{
  "targets": ["object"],
  "mlp_ratio": 2,
  "qk_norm": true,
  "positions": "learned"
}
Rows from block 3 of a small image classifier, named by matrix and row number. Rows with one number within an expert belong to one neuron, the router's apart. Each number is 50 + 15 x the weight over its row's rms, rounded and kept within 0 to 99. All counts start at 0. After the name is the row's rms in percent of the matrix's.
After each expert's rows are labels from the 100 images, of 14976, where the router gives the expert most weight on average: "colour at peak" is the nearest of a few named colours to the mean colour under the peak. Only what is clearly more common there than usual is listed. The data: crops of objects in photos (Visual Genome). In brackets: how many of the 100.
# router: router (model.blocks.3.mlp.router.weight, 16x192), inputs 48-95
# up: expert up (model.blocks.3.mlp.up, 16x96x192), inputs 48-95
# down: expert down (model.blocks.3.mlp.down, 16x192x96, transposed), outputs 48-95

# expert 9
router.9 130:38 12 48 31 70 55 88 58 45 60 48 47 59 46 45 20 24 40 50 44 33 36 39 45 43 60 34 57 39 69 69 27 80 45 40 48 39 53 44 54 60 55 54 64 62 51 67 36
up.0 103:39 81 55 51 42 56 13 05 45 24 37 43 24 36 66 73 57 68 49 50 62 58 60 65 82 37 63 33 67 26 54 61 23 59 67 54 53 50 37 44 32 46 50 48 36 78 36 52
down.0 089:45 41 65 51 44 45 43 53 46 58 55 55 80 40 36 48 13 34 86 39 42 24 29 57 40 26 35 36 31 36 51 76 30 48 30 41 38 48 59 29 54 46 53 22 61 11 60 70
up.1 105:17 72 40 63 45 38 30 14 62 21 59 55 54 40 69 59 43 37 46 60 81 72 50 22 48 52 76 41 52 39 86 58 36 22 47 54 56 26 57 49 43 44 21 61 45 52 67 56
down.1 088:73 35 54 56 12 51 56 62 57 59 58 49 65 68 41 49 77 49 26 63 34 50 63 67 29 34 67 48 56 70 55 64 51 56 43 53 59 43 60 19 56 48 50 58 62 46 69 39
up.2 096:48 44 64 53 44 62 60 50 29 46 50 42 58 18 72 54 43 75 56 10 66 20 43 22 48 33 44 66 47 53 62 52 47 71 49 40 51 26 45 57 48 26 61 28 68 62 66 58
down.2 129:47 54 52 39 64 58 43 33 66 72 39 63 53 34 64 47 56 66 39 23 75 50 60 67 41 45 60 60 61 66 44 49 35 47 59 36 53 52 50 41 48 65 55 52 51 53 44 32
up.3 097:47 50 75 70 60 65 50 58 48 47 36 68 36 59 59 56 58 62 49 45 76 36 89 51 42 17 30 49 44 46 60 58 45 48 72 53 59 44 55 53 43 46 56 40 59 41 56 42
down.3 125:69 47 63 42 41 52 72 49 77 70 34 67 50 48 57 64 62 40 56 22 63 42 66 62 55 34 67 69 65 86 72 42 37 58 53 35 26 73 47 42 76 72 78 44 66 53 44 61
up.4 117:21 87 46 74 31 24 19 48 55 22 52 63 23 52 60 82 74 59 39 45 77 51 57 21 50 63 76 35 70 44 35 61 28 18 61 46 65 39 68 45 51 26 65 60 53 40 44 42
down.4 100:57 49 52 37 52 40 53 47 62 72 28 54 66 56 46 36 57 43 78 57 65 44 44 64 46 54 52 60 49 60 53 72 51 53 08 35 13 68 41 28 80 60 71 07 54 32 60 75
up.5 110:20 59 55 48 55 52 88 42 57 26 46 70 62 47 58 51 45 60 55 46 66 62 47 19 67 41 36 77 40 34 93 53 51 46 47 55 47 26 68 56 48 38 54 43 32 67 81 52
down.5 112:72 38 60 64 52 58 84 71 50 76 63 55 30 56 71 57 61 38 30 42 28 56 62 58 44 34 63 56 65 57 40 55 62 68 30 54 41 77 64 34 85 61 59 73 66 52 63 42
up.6 089:25 64 31 36 70 67 35 55 69 09 41 48 50 37 51 57 40 52 37 45 85 59 65 05 63 72 38 54 59 48 53 47 54 52 44 49 43 35 52 33 27 27 62 33 70 81 33 58
down.6 093:53 16 48 40 35 58 33 36 35 39 53 64 35 56 31 53 78 64 51 39 62 46 27 68 53 31 54 68 50 50 48 84 23 48 52 46 45 68 75 37 52 53 61 56 49 45 48 67
colour at peak: grey (72)

# expert 14
router.14 080:48 45 68 68 32 46 38 38 49 34 50 50 32 71 52 34 40 60 82 51 27 68 54 24 47 49 52 38 42 37 67 68 39 29 48 58 75 51 61 53 38 37 75 31 56 36 60 69
up.0 105:58 80 46 44 38 47 37 48 56 32 38 85 60 34 57 76 41 50 68 34 72 62 73 40 65 68 43 55 50 43 48 53 53 74 45 43 35 44 45 47 33 37 52 58 48 40 22 35
down.0 090:67 16 45 30 85 47 58 48 59 56 29 34 56 56 36 66 51 36 43 68 40 61 47 36 46 34 69 65 57 55 55 63 50 60 76 40 52 52 31 32 30 32 48 64 41 63 64 44
up.1 104:48 45 67 41 89 87 72 43 44 54 59 54 52 60 53 34 40 41 39 53 37 46 54 64 72 48 34 69 68 52 51 15 39 51 38 57 37 51 56 38 60 68 45 59 65 87 45 43
down.1 116:45 45 28 26 42 39 52 27 32 48 32 41 48 49 50 13 48 50 30 47 47 57 60 44 38 40 17 39 62 37 38 46 60 17 63 36 50 53 60 27 53 65 67 47 29 40 19 14
up.2 109:72 61 23 36 24 64 60 33 56 45 48 79 77 57 59 61 46 57 44 45 54 58 55 56 42 61 86 70 47 26 55 13 69 59 71 50 69 60 54 43 49 38 40 34 41 51 59 34
down.2 088:62 47 77 49 56 41 74 29 77 47 59 49 57 53 57 66 55 39 55 43 28 49 63 50 49 45 49 68 79 71 56 52 26 73 68 53 52 62 56 36 60 54 41 60 62 81 22 50
up.3 088:40 67 47 21 59 29 56 56 54 49 27 79 45 44 47 57 55 55 30 44 54 60 64 53 59 57 49 64 75 72 47 51 42 59 54 47 33 59 44 65 52 60 65 84 47 69 08 38
down.3 099:43 29 32 80 45 48 45 53 18 78 46 42 56 53 40 23 27 47 41 41 57 47 26 33 53 38 26 45 39 34 62 57 57 20 48 26 21 32 45 26 31 24 78 67 51 37 23 54
up.4 088:59 41 37 38 51 70 64 18 47 67 44 46 78 78 56 35 38 50 60 64 20 42 52 55 33 54 51 64 49 36 44 33 53 82 38 54 72 47 50 37 51 43 23 30 51 81 49 72
down.4 073:51 76 69 23 45 22 82 10 55 62 50 46 41 60 53 59 41 21 48 55 40 53 42 46 68 57 40 43 58 45 33 55 23 79 65 52 51 65 26 39 66 46 35 42 48 72 33 27
up.5 085:21 53 45 48 52 18 50 52 74 56 38 40 62 39 44 61 37 54 61 56 35 50 35 66 56 45 32 38 55 50 51 50 71 56 55 50 09 53 31 68 42 57 62 31 27 52 24 55
down.5 120:44 44 37 75 45 58 63 43 49 49 68 77 57 47 44 36 44 61 56 40 53 61 44 61 41 45 63 43 63 47 86 52 47 27 46 59 33 64 74 37 47 65 50 52 75 53 58 62
up.6 100:80 41 28 35 24 34 76 65 40 57 26 48 33 33 28 69 75 27 37 69 50 50 40 96 38 46 70 59 67 79 48 41 61 67 59 44 55 81 36 64 63 55 62 30 30 63 49 50
down.6 084:48 40 46 32 51 29 41 24 44 59 32 13 33 57 65 33 39 63 79 26 67 65 32 33 51 45 25 31 43 53 29 73 60 44 42 41 49 41 47 14 67 55 47 35 49 46 68 38
colour at peak: red (33)

# expert 5
router.5 122:71 90 52 47 50 31 57 31 52 47 60 57 54 65 94 75 45 66 35 57 49 86 46 48 57 49 86 48 39 28 64 34 17 39 57 49 65 58 73 49 56 42 34 48 23 43 65 43
up.0 113:48 69 46 62 38 19 59 65 68 52 47 46 70 50 51 70 53 40 88 53 42 58 41 18 54 58 63 73 63 57 56 72 22 24 65 44 57 46 59 46 93 37 53 40 48 65 53 56
down.0 139:26 27 27 26 60 37 56 87 64 45 42 27 44 27 12 28 52 18 52 42 59 64 63 54 38 49 39 48 19 57 25 63 61 25 27 49 51 57 61 55 57 66 51 48 45 46 47 31
up.1 097:70 41 55 41 26 17 65 66 10 77 53 48 60 30 51 80 47 39 50 32 59 47 44 66 36 63 68 44 54 42 53 22 63 72 76 51 47 72 45 73 65 44 82 57 31 46 30 38
down.1 089:36 70 75 69 33 52 74 21 31 46 56 73 36 36 27 74 42 46 64 59 33 35 42 35 68 35 45 51 56 35 56 88 59 71 40 78 40 49 70 33 66 40 65 48 46 55 45 38
up.2 096:75 73 54 54 49 47 55 20 36 64 64 49 50 60 77 74 50 57 33 45 53 62 41 51 49 38 78 34 46 41 54 45 25 26 41 32 58 58 71 61 70 48 46 56 42 40 69 50
down.2 072:49 27 39 33 45 61 50 86 70 48 48 38 51 29 17 32 60 37 60 37 64 50 70 48 42 54 56 56 55 71 44 69 50 34 51 42 84 49 53 39 48 67 54 62 58 83 29 56
up.3 103:60 63 44 56 58 65 42 31 43 45 43 50 29 56 64 38 62 72 51 53 60 39 59 33 56 62 36 49 69 71 45 56 46 40 56 36 59 37 54 23 68 23 30 53 77 71 32 63
down.3 101:66 62 64 62 72 36 32 69 58 74 72 59 68 23 45 66 44 40 38 37 46 48 54 53 32 28 66 36 60 68 55 74 67 55 33 68 74 29 38 39 71 58 51 57 62 66 40 58
up.4 094:72 74 50 53 52 51 54 17 39 62 64 49 51 61 77 73 49 57 35 47 55 62 42 49 52 39 78 38 44 42 54 47 26 25 38 35 59 57 70 60 68 50 42 57 44 41 72 53
down.4 070:50 26 40 35 45 59 53 87 72 51 47 41 52 31 18 33 59 33 58 36 64 50 68 48 36 55 56 54 55 74 47 65 51 34 50 41 86 50 53 42 48 67 52 59 56 80 28 55
up.5 107:61 67 50 46 69 54 59 44 36 35 67 42 23 33 51 44 52 58 48 49 71 41 35 24 63 57 54 42 73 66 56 64 36 40 69 44 53 47 65 65 58 28 29 67 79 81 61 58
down.5 096:63 61 45 39 74 57 63 65 37 58 64 39 82 19 46 55 48 23 22 31 44 75 57 57 35 55 47 59 33 54 43 24 47 33 38 39 86 79 44 61 58 57 47 17 63 65 48 36
up.6 101:50 19 48 39 35 39 45 81 43 45 33 46 51 33 01 47 48 19 44 48 44 37 72 62 62 47 40 56 43 47 44 58 67 87 40 71 20 54 26 70 25 51 71 43 54 53 35 48
down.6 074:68 46 62 65 38 70 20 08 48 66 59 57 47 53 82 61 50 89 55 58 29 48 55 43 39 43 51 65 42 48 53 45 56 66 31 40 59 30 44 25 51 42 79 53 60 33 71 43
colour at peak: grey (67)

# expert 7
router.7 112:32 36 33 51 36 41 52 67 51 40 41 54 40 15 07 55 60 47 58 44 59 21 63 58 62 46 37 38 71 38 55 54 71 81 49 69 35 45 31 64 31 52 76 48 54 64 43 40
up.0 105:76 58 64 36 58 39 77 49 46 69 45 52 46 67 68 54 49 45 46 49 34 75 43 52 54 34 72 49 42 43 64 63 46 33 30 32 52 67 62 61 62 59 36 51 29 46 67 49
down.0 101:52 49 43 50 39 37 42 54 37 69 28 31 49 53 49 53 33 53 44 47 63 70 36 66 70 26 56 28 29 24 53 57 53 60 24 62 17 29 55 44 49 43 52 39 33 57 47 36
up.1 107:42 96 75 69 61 52 25 54 54 46 66 28 47 51 66 66 58 48 33 33 58 55 45 22 39 48 67 54 58 62 47 51 26 13 64 23 69 37 71 47 55 49 41 50 65 49 55 62
down.1 099:65 60 40 49 42 49 26 60 70 36 51 57 64 19 41 61 43 63 50 40 52 65 62 57 38 66 63 17 60 62 36 33 38 69 52 52 66 76 23 38 33 48 49 47 36 34 42 44
up.2 091:41 69 56 60 59 75 41 28 54 45 47 60 68 65 72 48 51 86 50 45 54 58 79 37 58 60 45 63 20 46 67 25 09 22 73 54 65 46 73 24 65 61 68 57 63 64 59 41
down.2 104:52 45 61 60 39 63 40 65 64 58 29 41 45 44 46 58 57 44 43 58 58 31 54 68 60 32 58 60 33 39 53 57 45 52 53 55 48 44 54 35 72 88 75 51 45 65 49 41
up.3 093:85 65 41 45 51 47 66 42 46 60 64 62 51 56 83 67 65 52 30 52 50 65 49 41 44 42 70 64 55 40 61 54 42 27 49 31 68 57 63 51 69 59 33 44 29 44 61 62
down.3 098:63 31 24 40 59 40 51 32 20 53 36 56 66 46 53 31 27 60 60 39 71 77 42 65 46 27 68 35 44 44 47 68 54 69 35 28 22 32 55 41 29 23 51 38 65 51 35 51
up.4 099:27 42 49 22 51 46 59 47 54 57 35 40 82 43 54 39 22 56 79 48 38 46 39 12 55 64 51 69 00 61 49 34 29 63 74 56 50 44 48 36 62 42 37 34 72 74 37 47
down.4 115:29 64 40 55 61 35 53 47 32 71 61 30 56 46 70 24 24 59 82 47 35 65 48 59 55 27 21 49 20 29 42 72 39 25 39 42 51 42 61 40 69 44 22 55 27 49 61 49
up.5 115:42 94 48 66 41 79 36 05 45 37 74 46 60 59 85 58 55 62 37 46 58 55 61 20 51 40 52 49 52 43 32 41 30 22 49 33 66 44 76 24 80 39 37 54 66 46 55 51
down.5 112:58 43 53 69 39 59 53 69 57 45 42 42 51 44 28 58 68 34 40 74 61 39 59 67 31 40 53 36 65 47 37 47 78 58 00 43 61 65 60 53 55 77 57 57 56 32 31 49
up.6 102:27 66 80 63 69 58 36 15 50 43 57 48 68 68 76 37 18 71 64 52 20 49 55 18 55 46 57 57 00 45 50 35 05 37 44 49 51 39 71 35 50 53 30 63 63 52 59 53
down.6 088:45 52 33 59 44 56 27 51 31 66 58 45 59 29 60 35 42 61 71 32 69 52 64 84 51 45 28 54 26 40 34 41 58 27 55 47 51 58 55 35 59 68 55 47 46 40 30 54
colour at peak: grey (68)

# expert 1
router.1 088:56 37 55 62 60 38 51 66 75 63 70 43 58 64 36 39 46 49 75 50 46 50 41 63 48 49 39 44 59 49 57 50 49 41 26 59 68 49 57 32 49 52 68 42 57 30 42 67
up.0 088:42 71 52 35 44 70 13 45 51 30 39 59 47 52 52 43 35 72 31 63 73 53 51 45 49 49 63 52 56 55 35 36 41 58 60 54 67 25 69 54 55 45 46 56 62 51 41 14
down.0 106:52 67 71 53 67 25 59 71 38 76 30 50 61 64 54 64 42 25 61 64 60 51 45 15 56 55 67 47 71 53 40 50 34 85 46 59 51 47 47 63 61 24 19 55 53 47 83 17
up.1 093:36 39 49 24 60 46 53 50 56 36 45 34 79 32 53 41 37 49 39 41 66 62 69 31 65 44 32 80 62 57 60 28 24 80 65 24 70 56 65 44 34 59 69 51 57 68 59 33
down.1 122:72 47 44 68 50 74 51 39 60 54 47 55 51 59 56 73 71 42 45 51 42 38 64 72 59 27 68 47 63 60 69 32 55 44 42 47 33 44 74 28 56 41 59 60 60 52 55 40
up.2 108:52 65 47 40 48 62 47 42 62 52 28 56 70 41 30 64 39 50 34 32 47 54 31 52 55 72 65 50 48 72 36 29 43 62 65 09 51 60 37 53 61 50 53 44 49 61 31 47
down.2 090:62 48 79 68 45 36 54 47 47 63 50 55 49 41 38 43 45 22 42 42 51 55 50 63 43 53 38 70 60 58 18 55 53 69 36 42 57 49 47 66 55 44 50 41 56 67 42 65
up.3 119:44 77 46 36 63 41 53 79 47 07 37 43 49 55 39 64 60 49 32 56 74 64 55 47 66 55 42 61 74 51 48 60 55 41 46 60 39 47 47 69 21 07 52 54 45 59 51 54
down.3 116:54 79 42 61 42 22 82 52 66 49 63 48 19 21 40 52 45 30 28 32 47 76 68 38 45 61 64 52 82 73 57 42 45 57 63 48 39 65 52 90 32 42 55 69 35 61 20 31
up.4 103:43 59 55 30 47 49 69 85 38 25 38 46 50 37 28 57 43 40 26 50 79 63 71 59 59 71 33 50 78 48 45 65 46 52 58 51 46 58 45 63 44 00 61 73 67 65 51 49
down.4 090:47 78 42 67 54 63 73 38 47 46 89 51 15 39 60 55 40 69 26 50 46 69 65 20 50 40 60 60 67 62 53 55 49 38 52 39 29 51 66 63 21 39 62 70 37 73 39 38
up.5 081:46 42 48 43 73 55 43 23 53 69 58 18 76 65 27 50 55 42 42 32 47 76 76 83 55 42 53 58 29 43 43 61 56 70 44 55 54 45 68 44 44 46 51 55 43 45 73 78
down.5 095:36 56 49 33 40 72 49 51 94 34 64 67 31 57 37 65 78 40 51 73 52 31 30 75 61 78 74 61 91 80 68 48 52 72 31 47 38 62 33 57 45 65 38 63 62 59 38 65
up.6 112:28 80 63 49 66 57 52 49 37 25 52 45 59 64 49 48 53 70 24 33 42 52 42 28 78 59 27 48 41 57 52 11 21 42 70 55 55 27 64 65 31 27 39 43 53 53 39 09
down.6 130:56 73 39 29 22 37 64 32 69 56 30 53 45 40 54 55 74 43 44 59 69 53 56 38 30 43 74 50 89 81 59 38 57 72 41 29 53 59 46 47 32 32 50 45 42 44 38 43
colour at peak: grey (67)

# expert 15
router.15 081:10 79 62 64 33 62 21 52 67 39 28 38 45 51 75 61 41 54 56 79 47 45 61 15 57 50 32 64 32 41 27 65 33 37 62 57 44 40 53 50 64 60 36 54 62 70 47 51
up.0 123:74 07 53 46 63 47 80 73 46 92 55 52 66 57 39 32 42 29 63 50 40 48 42 68 27 48 36 42 41 69 48 41 46 44 61 32 46 60 51 60 91 56 57 51 54 36 55 40
down.0 125:58 49 51 48 52 63 59 12 57 47 52 52 24 29 45 43 46 60 20 47 59 74 51 51 74 48 38 46 43 51 66 15 65 40 84 70 64 50 51 45 39 50 32 56 55 46 28 29
up.1 092:34 34 35 58 71 56 50 29 29 54 68 62 47 37 48 42 33 61 70 24 54 44 49 50 41 43 59 51 49 34 53 59 25 55 50 46 28 45 28 67 48 53 77 53 48 83 38 65
down.1 099:42 24 60 54 65 60 58 78 52 39 51 51 78 37 31 38 34 24 72 69 43 83 70 48 22 48 39 33 35 45 36 50 45 39 20 50 67 61 37 41 66 41 32 46 49 20 65 59
up.2 084:74 61 35 49 47 44 39 48 43 39 38 55 49 61 49 64 47 33 53 65 59 59 53 55 74 71 68 55 48 57 43 53 67 66 35 51 62 47 24 63 54 52 52 44 23 61 38 39
down.2 115:54 81 67 58 79 52 85 52 55 59 61 68 33 68 46 71 64 37 37 61 43 36 62 42 65 40 67 57 54 53 52 66 37 71 59 67 57 63 68 62 57 61 58 58 54 69 58 77
up.3 111:71 28 64 55 65 36 69 67 34 48 56 42 44 29 30 40 62 35 61 20 47 60 37 65 30 64 70 35 37 51 58 41 55 63 43 36 75 51 59 73 40 32 42 37 51 52 43 37
down.3 113:32 57 34 29 34 27 39 39 40 44 27 40 51 51 28 34 47 50 64 45 40 51 34 73 38 53 47 51 30 34 51 46 64 47 42 36 50 81 46 40 71 42 70 31 30 43 48 67
up.4 077:55 47 27 31 55 42 31 43 49 39 70 23 69 27 36 45 34 13 59 50 39 53 32 51 69 42 49 57 39 47 46 54 49 51 37 67 11 34 64 33 28 36 45 37 69 56 59 56
down.4 077:63 82 43 51 55 61 21 51 54 29 50 42 33 71 51 62 48 66 37 52 42 65 54 78 59 96 52 51 47 65 72 50 22 40 76 55 66 54 50 41 46 54 68 46 53 83 51 47
up.5 111:85 43 57 50 51 40 57 27 28 41 50 51 31 49 36 56 58 33 50 48 43 62 56 80 38 40 52 28 73 58 45 50 72 87 28 41 71 67 45 55 37 45 30 34 41 36 25 66
down.5 095:34 46 36 21 53 29 45 30 42 34 28 54 82 26 51 43 33 59 57 37 40 99 30 52 28 53 42 43 28 30 48 47 68 51 30 45 59 73 48 23 59 52 59 38 25 55 75 46
up.6 098:67 66 59 56 56 55 48 11 44 38 57 53 42 50 49 46 71 44 35 57 55 47 27 73 59 61 70 26 45 64 21 38 58 64 33 62 71 59 49 50 44 66 08 20 46 38 39 67
down.6 096:45 62 41 33 52 32 34 32 60 52 26 50 74 07 39 56 55 74 49 68 22 89 41 36 23 49 56 57 32 53 46 48 62 65 40 45 61 58 45 19 63 54 59 37 31 42 55 49
colour at peak: white (48); cyan (33)

# expert 13
router.13 134:77 30 54 63 29 40 64 68 41 87 47 40 54 42 39 58 49 37 60 46 65 51 57 63 31 31 51 44 41 74 24 67 54 30 66 29 48 58 37 44 84 62 54 60 59 40 49 40
up.0 094:36 45 53 54 40 51 15 47 81 46 56 49 46 56 36 37 54 50 57 69 50 13 43 54 61 48 25 75 34 51 63 50 80 40 49 46 36 29 51 45 36 56 32 45 39 67 35 68
down.0 083:42 57 52 66 60 65 67 29 22 69 48 61 02 59 54 50 46 49 12 41 57 55 43 76 52 44 42 41 58 36 44 11 30 61 64 47 43 54 65 44 58 60 67 57 48 43 37 25
up.1 094:30 71 53 56 52 60 59 34 45 36 60 61 34 31 68 53 25 55 44 59 45 54 35 37 66 63 57 44 61 38 83 39 33 33 29 57 47 54 67 78 39 32 30 73 61 82 70 29
down.1 084:52 40 32 36 86 66 51 55 26 53 38 41 52 31 61 42 47 59 39 51 49 60 39 24 56 44 46 49 32 46 33 48 89 50 19 41 42 58 34 43 66 30 52 35 36 33 66 56
up.2 101:50 60 67 46 64 99 60 54 37 54 51 49 37 44 69 25 40 76 43 54 49 23 24 32 65 40 45 80 69 45 61 39 15 46 41 70 37 38 54 50 56 58 39 64 74 48 47 43
down.2 092:38 48 51 46 66 74 76 53 53 52 43 48 50 43 30 38 31 38 64 56 07 99 46 45 16 59 46 42 56 37 39 41 48 42 50 28 52 83 50 65 41 43 38 43 42 36 61 44
up.3 117:16 79 53 55 44 65 12 28 54 03 65 30 32 30 50 46 38 61 38 56 49 38 56 41 74 60 53 38 60 44 51 43 40 54 41 53 45 53 59 60 09 28 52 71 68 77 19 37
down.3 078:44 53 51 56 71 74 33 39 57 40 52 45 49 48 42 44 39 79 37 66 72 49 38 22 58 43 48 63 54 46 40 80 86 45 00 52 39 48 33 51 39 52 36 50 35 35 30 62
up.4 105:38 66 50 58 47 55 44 51 62 22 50 73 33 50 35 53 61 50 25 61 51 62 53 31 64 59 40 75 71 40 58 61 62 53 56 70 52 30 44 62 22 48 47 47 40 56 48 81
down.4 089:33 36 46 59 69 37 42 62 38 32 41 70 55 87 48 65 35 46 60 47 64 58 14 45 53 10 31 30 32 55 48 64 40 52 03 32 25 38 62 44 45 33 43 32 61 62 78 64
up.5 095:48 41 39 44 54 61 28 51 47 44 32 36 27 31 26 54 62 42 56 48 46 36 70 58 47 69 39 40 39 53 24 62 43 99 66 74 42 60 18 54 37 46 62 37 69 55 49 54
down.5 084:49 85 59 68 38 46 35 39 76 61 60 53 76 69 76 45 71 68 39 26 82 40 36 35 27 36 57 65 70 49 61 42 53 38 39 32 53 40 54 72 68 58 51 25 55 39 34 61
up.6 091:32 57 68 50 65 65 70 28 42 45 48 47 57 49 58 38 49 89 33 51 50 51 14 34 62 61 52 71 37 26 80 27 57 60 79 67 44 20 73 41 48 51 62 30 58 49 56 38
down.6 097:35 50 75 59 58 59 46 49 69 63 75 71 47 47 42 48 38 88 47 57 54 52 34 71 18 57 50 42 79 53 46 57 46 45 62 50 48 48 66 51 14 48 62 53 62 17 37 39
colour at peak: grey (60)

# expert 4
router.4 084:59 40 65 59 56 39 50 58 70 66 58 40 52 65 38 37 53 45 77 50 55 52 44 63 40 65 50 30 56 52 69 52 60 37 29 45 63 43 66 37 45 52 71 43 42 25 57 66
up.0 095:54 61 24 26 37 48 65 28 37 16 31 71 27 35 79 67 70 67 41 54 58 47 48 57 70 50 51 46 68 34 40 62 73 70 44 41 43 78 26 54 22 35 47 52 14 86 34 43
down.0 079:43 11 56 64 67 24 49 56 59 55 46 50 28 63 38 40 50 38 66 33 91 59 46 46 71 32 41 42 31 54 50 56 49 64 27 46 25 44 53 28 56 46 56 49 68 57 75 56
up.1 081:38 56 67 61 40 69 64 64 35 41 35 56 67 17 28 57 36 73 45 27 52 44 98 63 53 51 31 60 86 50 69 49 63 44 47 48 29 51 37 31 61 33 52 78 55 28 28 69
down.1 085:59 65 65 44 15 37 56 67 52 23 63 84 24 54 60 75 41 36 49 34 50 58 54 42 46 46 44 48 52 73 51 52 49 88 67 33 44 78 46 45 25 58 71 39 69 53 63 24
up.2 110:59 99 67 47 53 33 33 47 24 34 55 38 43 43 71 60 42 26 70 46 42 48 42 61 80 54 75 59 27 42 66 78 45 54 40 67 36 46 58 47 56 60 62 27 50 58 63 54
down.2 095:66 26 56 46 74 32 62 19 43 46 52 56 41 62 39 57 53 36 60 52 18 78 56 82 57 54 56 52 60 52 48 54 29 66 42 56 68 58 43 76 34 48 50 46 59 49 19 86
up.3 096:34 85 48 41 37 64 36 31 77 42 57 55 73 49 43 50 43 51 39 54 48 49 84 46 74 53 13 54 29 56 46 58 37 59 51 61 42 35 63 28 35 38 54 32 75 87 26 59
down.3 083:39 53 67 67 41 31 67 57 62 42 51 64 23 41 62 73 58 64 52 34 42 55 38 44 39 53 45 72 42 50 48 59 58 71 50 37 28 61 32 46 65 45 55 49 61 85 51 37
up.4 094:72 61 51 35 33 61 57 64 53 46 69 48 44 45 75 51 67 70 69 29 61 48 36 25 60 60 71 52 46 32 49 74 64 73 52 50 46 52 42 59 25 55 38 79 45 70 56 47
down.4 106:62 37 50 37 42 31 56 36 42 38 60 53 56 54 30 50 10 34 61 44 47 35 30 29 75 44 52 51 50 68 61 48 49 34 29 76 56 35 53 60 38 70 60 40 52 44 47 92
up.5 101:37 53 40 31 73 40 43 34 29 44 55 38 75 55 54 58 41 32 65 49 23 68 44 52 48 37 94 56 31 56 39 58 41 77 64 58 71 32 59 58 47 68 43 46 58 64 81 50
down.5 103:56 44 53 50 70 43 45 47 63 71 54 54 38 41 53 78 76 74 53 39 52 37 61 76 65 64 72 63 57 40 74 35 50 66 46 59 62 48 41 67 47 51 64 79 88 52 40 37
up.6 108:61 78 46 49 54 57 87 34 31 41 43 49 61 49 40 62 63 36 22 35 26 65 57 60 45 64 38 62 55 60 37 35 45 57 63 26 54 62 52 64 59 40 34 50 37 58 45 35
down.6 088:66 48 44 39 76 25 50 93 38 70 41 46 35 33 33 72 43 33 56 77 54 63 52 45 56 68 82 80 48 52 69 41 62 59 26 77 22 34 37 78 30 63 66 78 77 44 41 22
colour at peak: grey (66)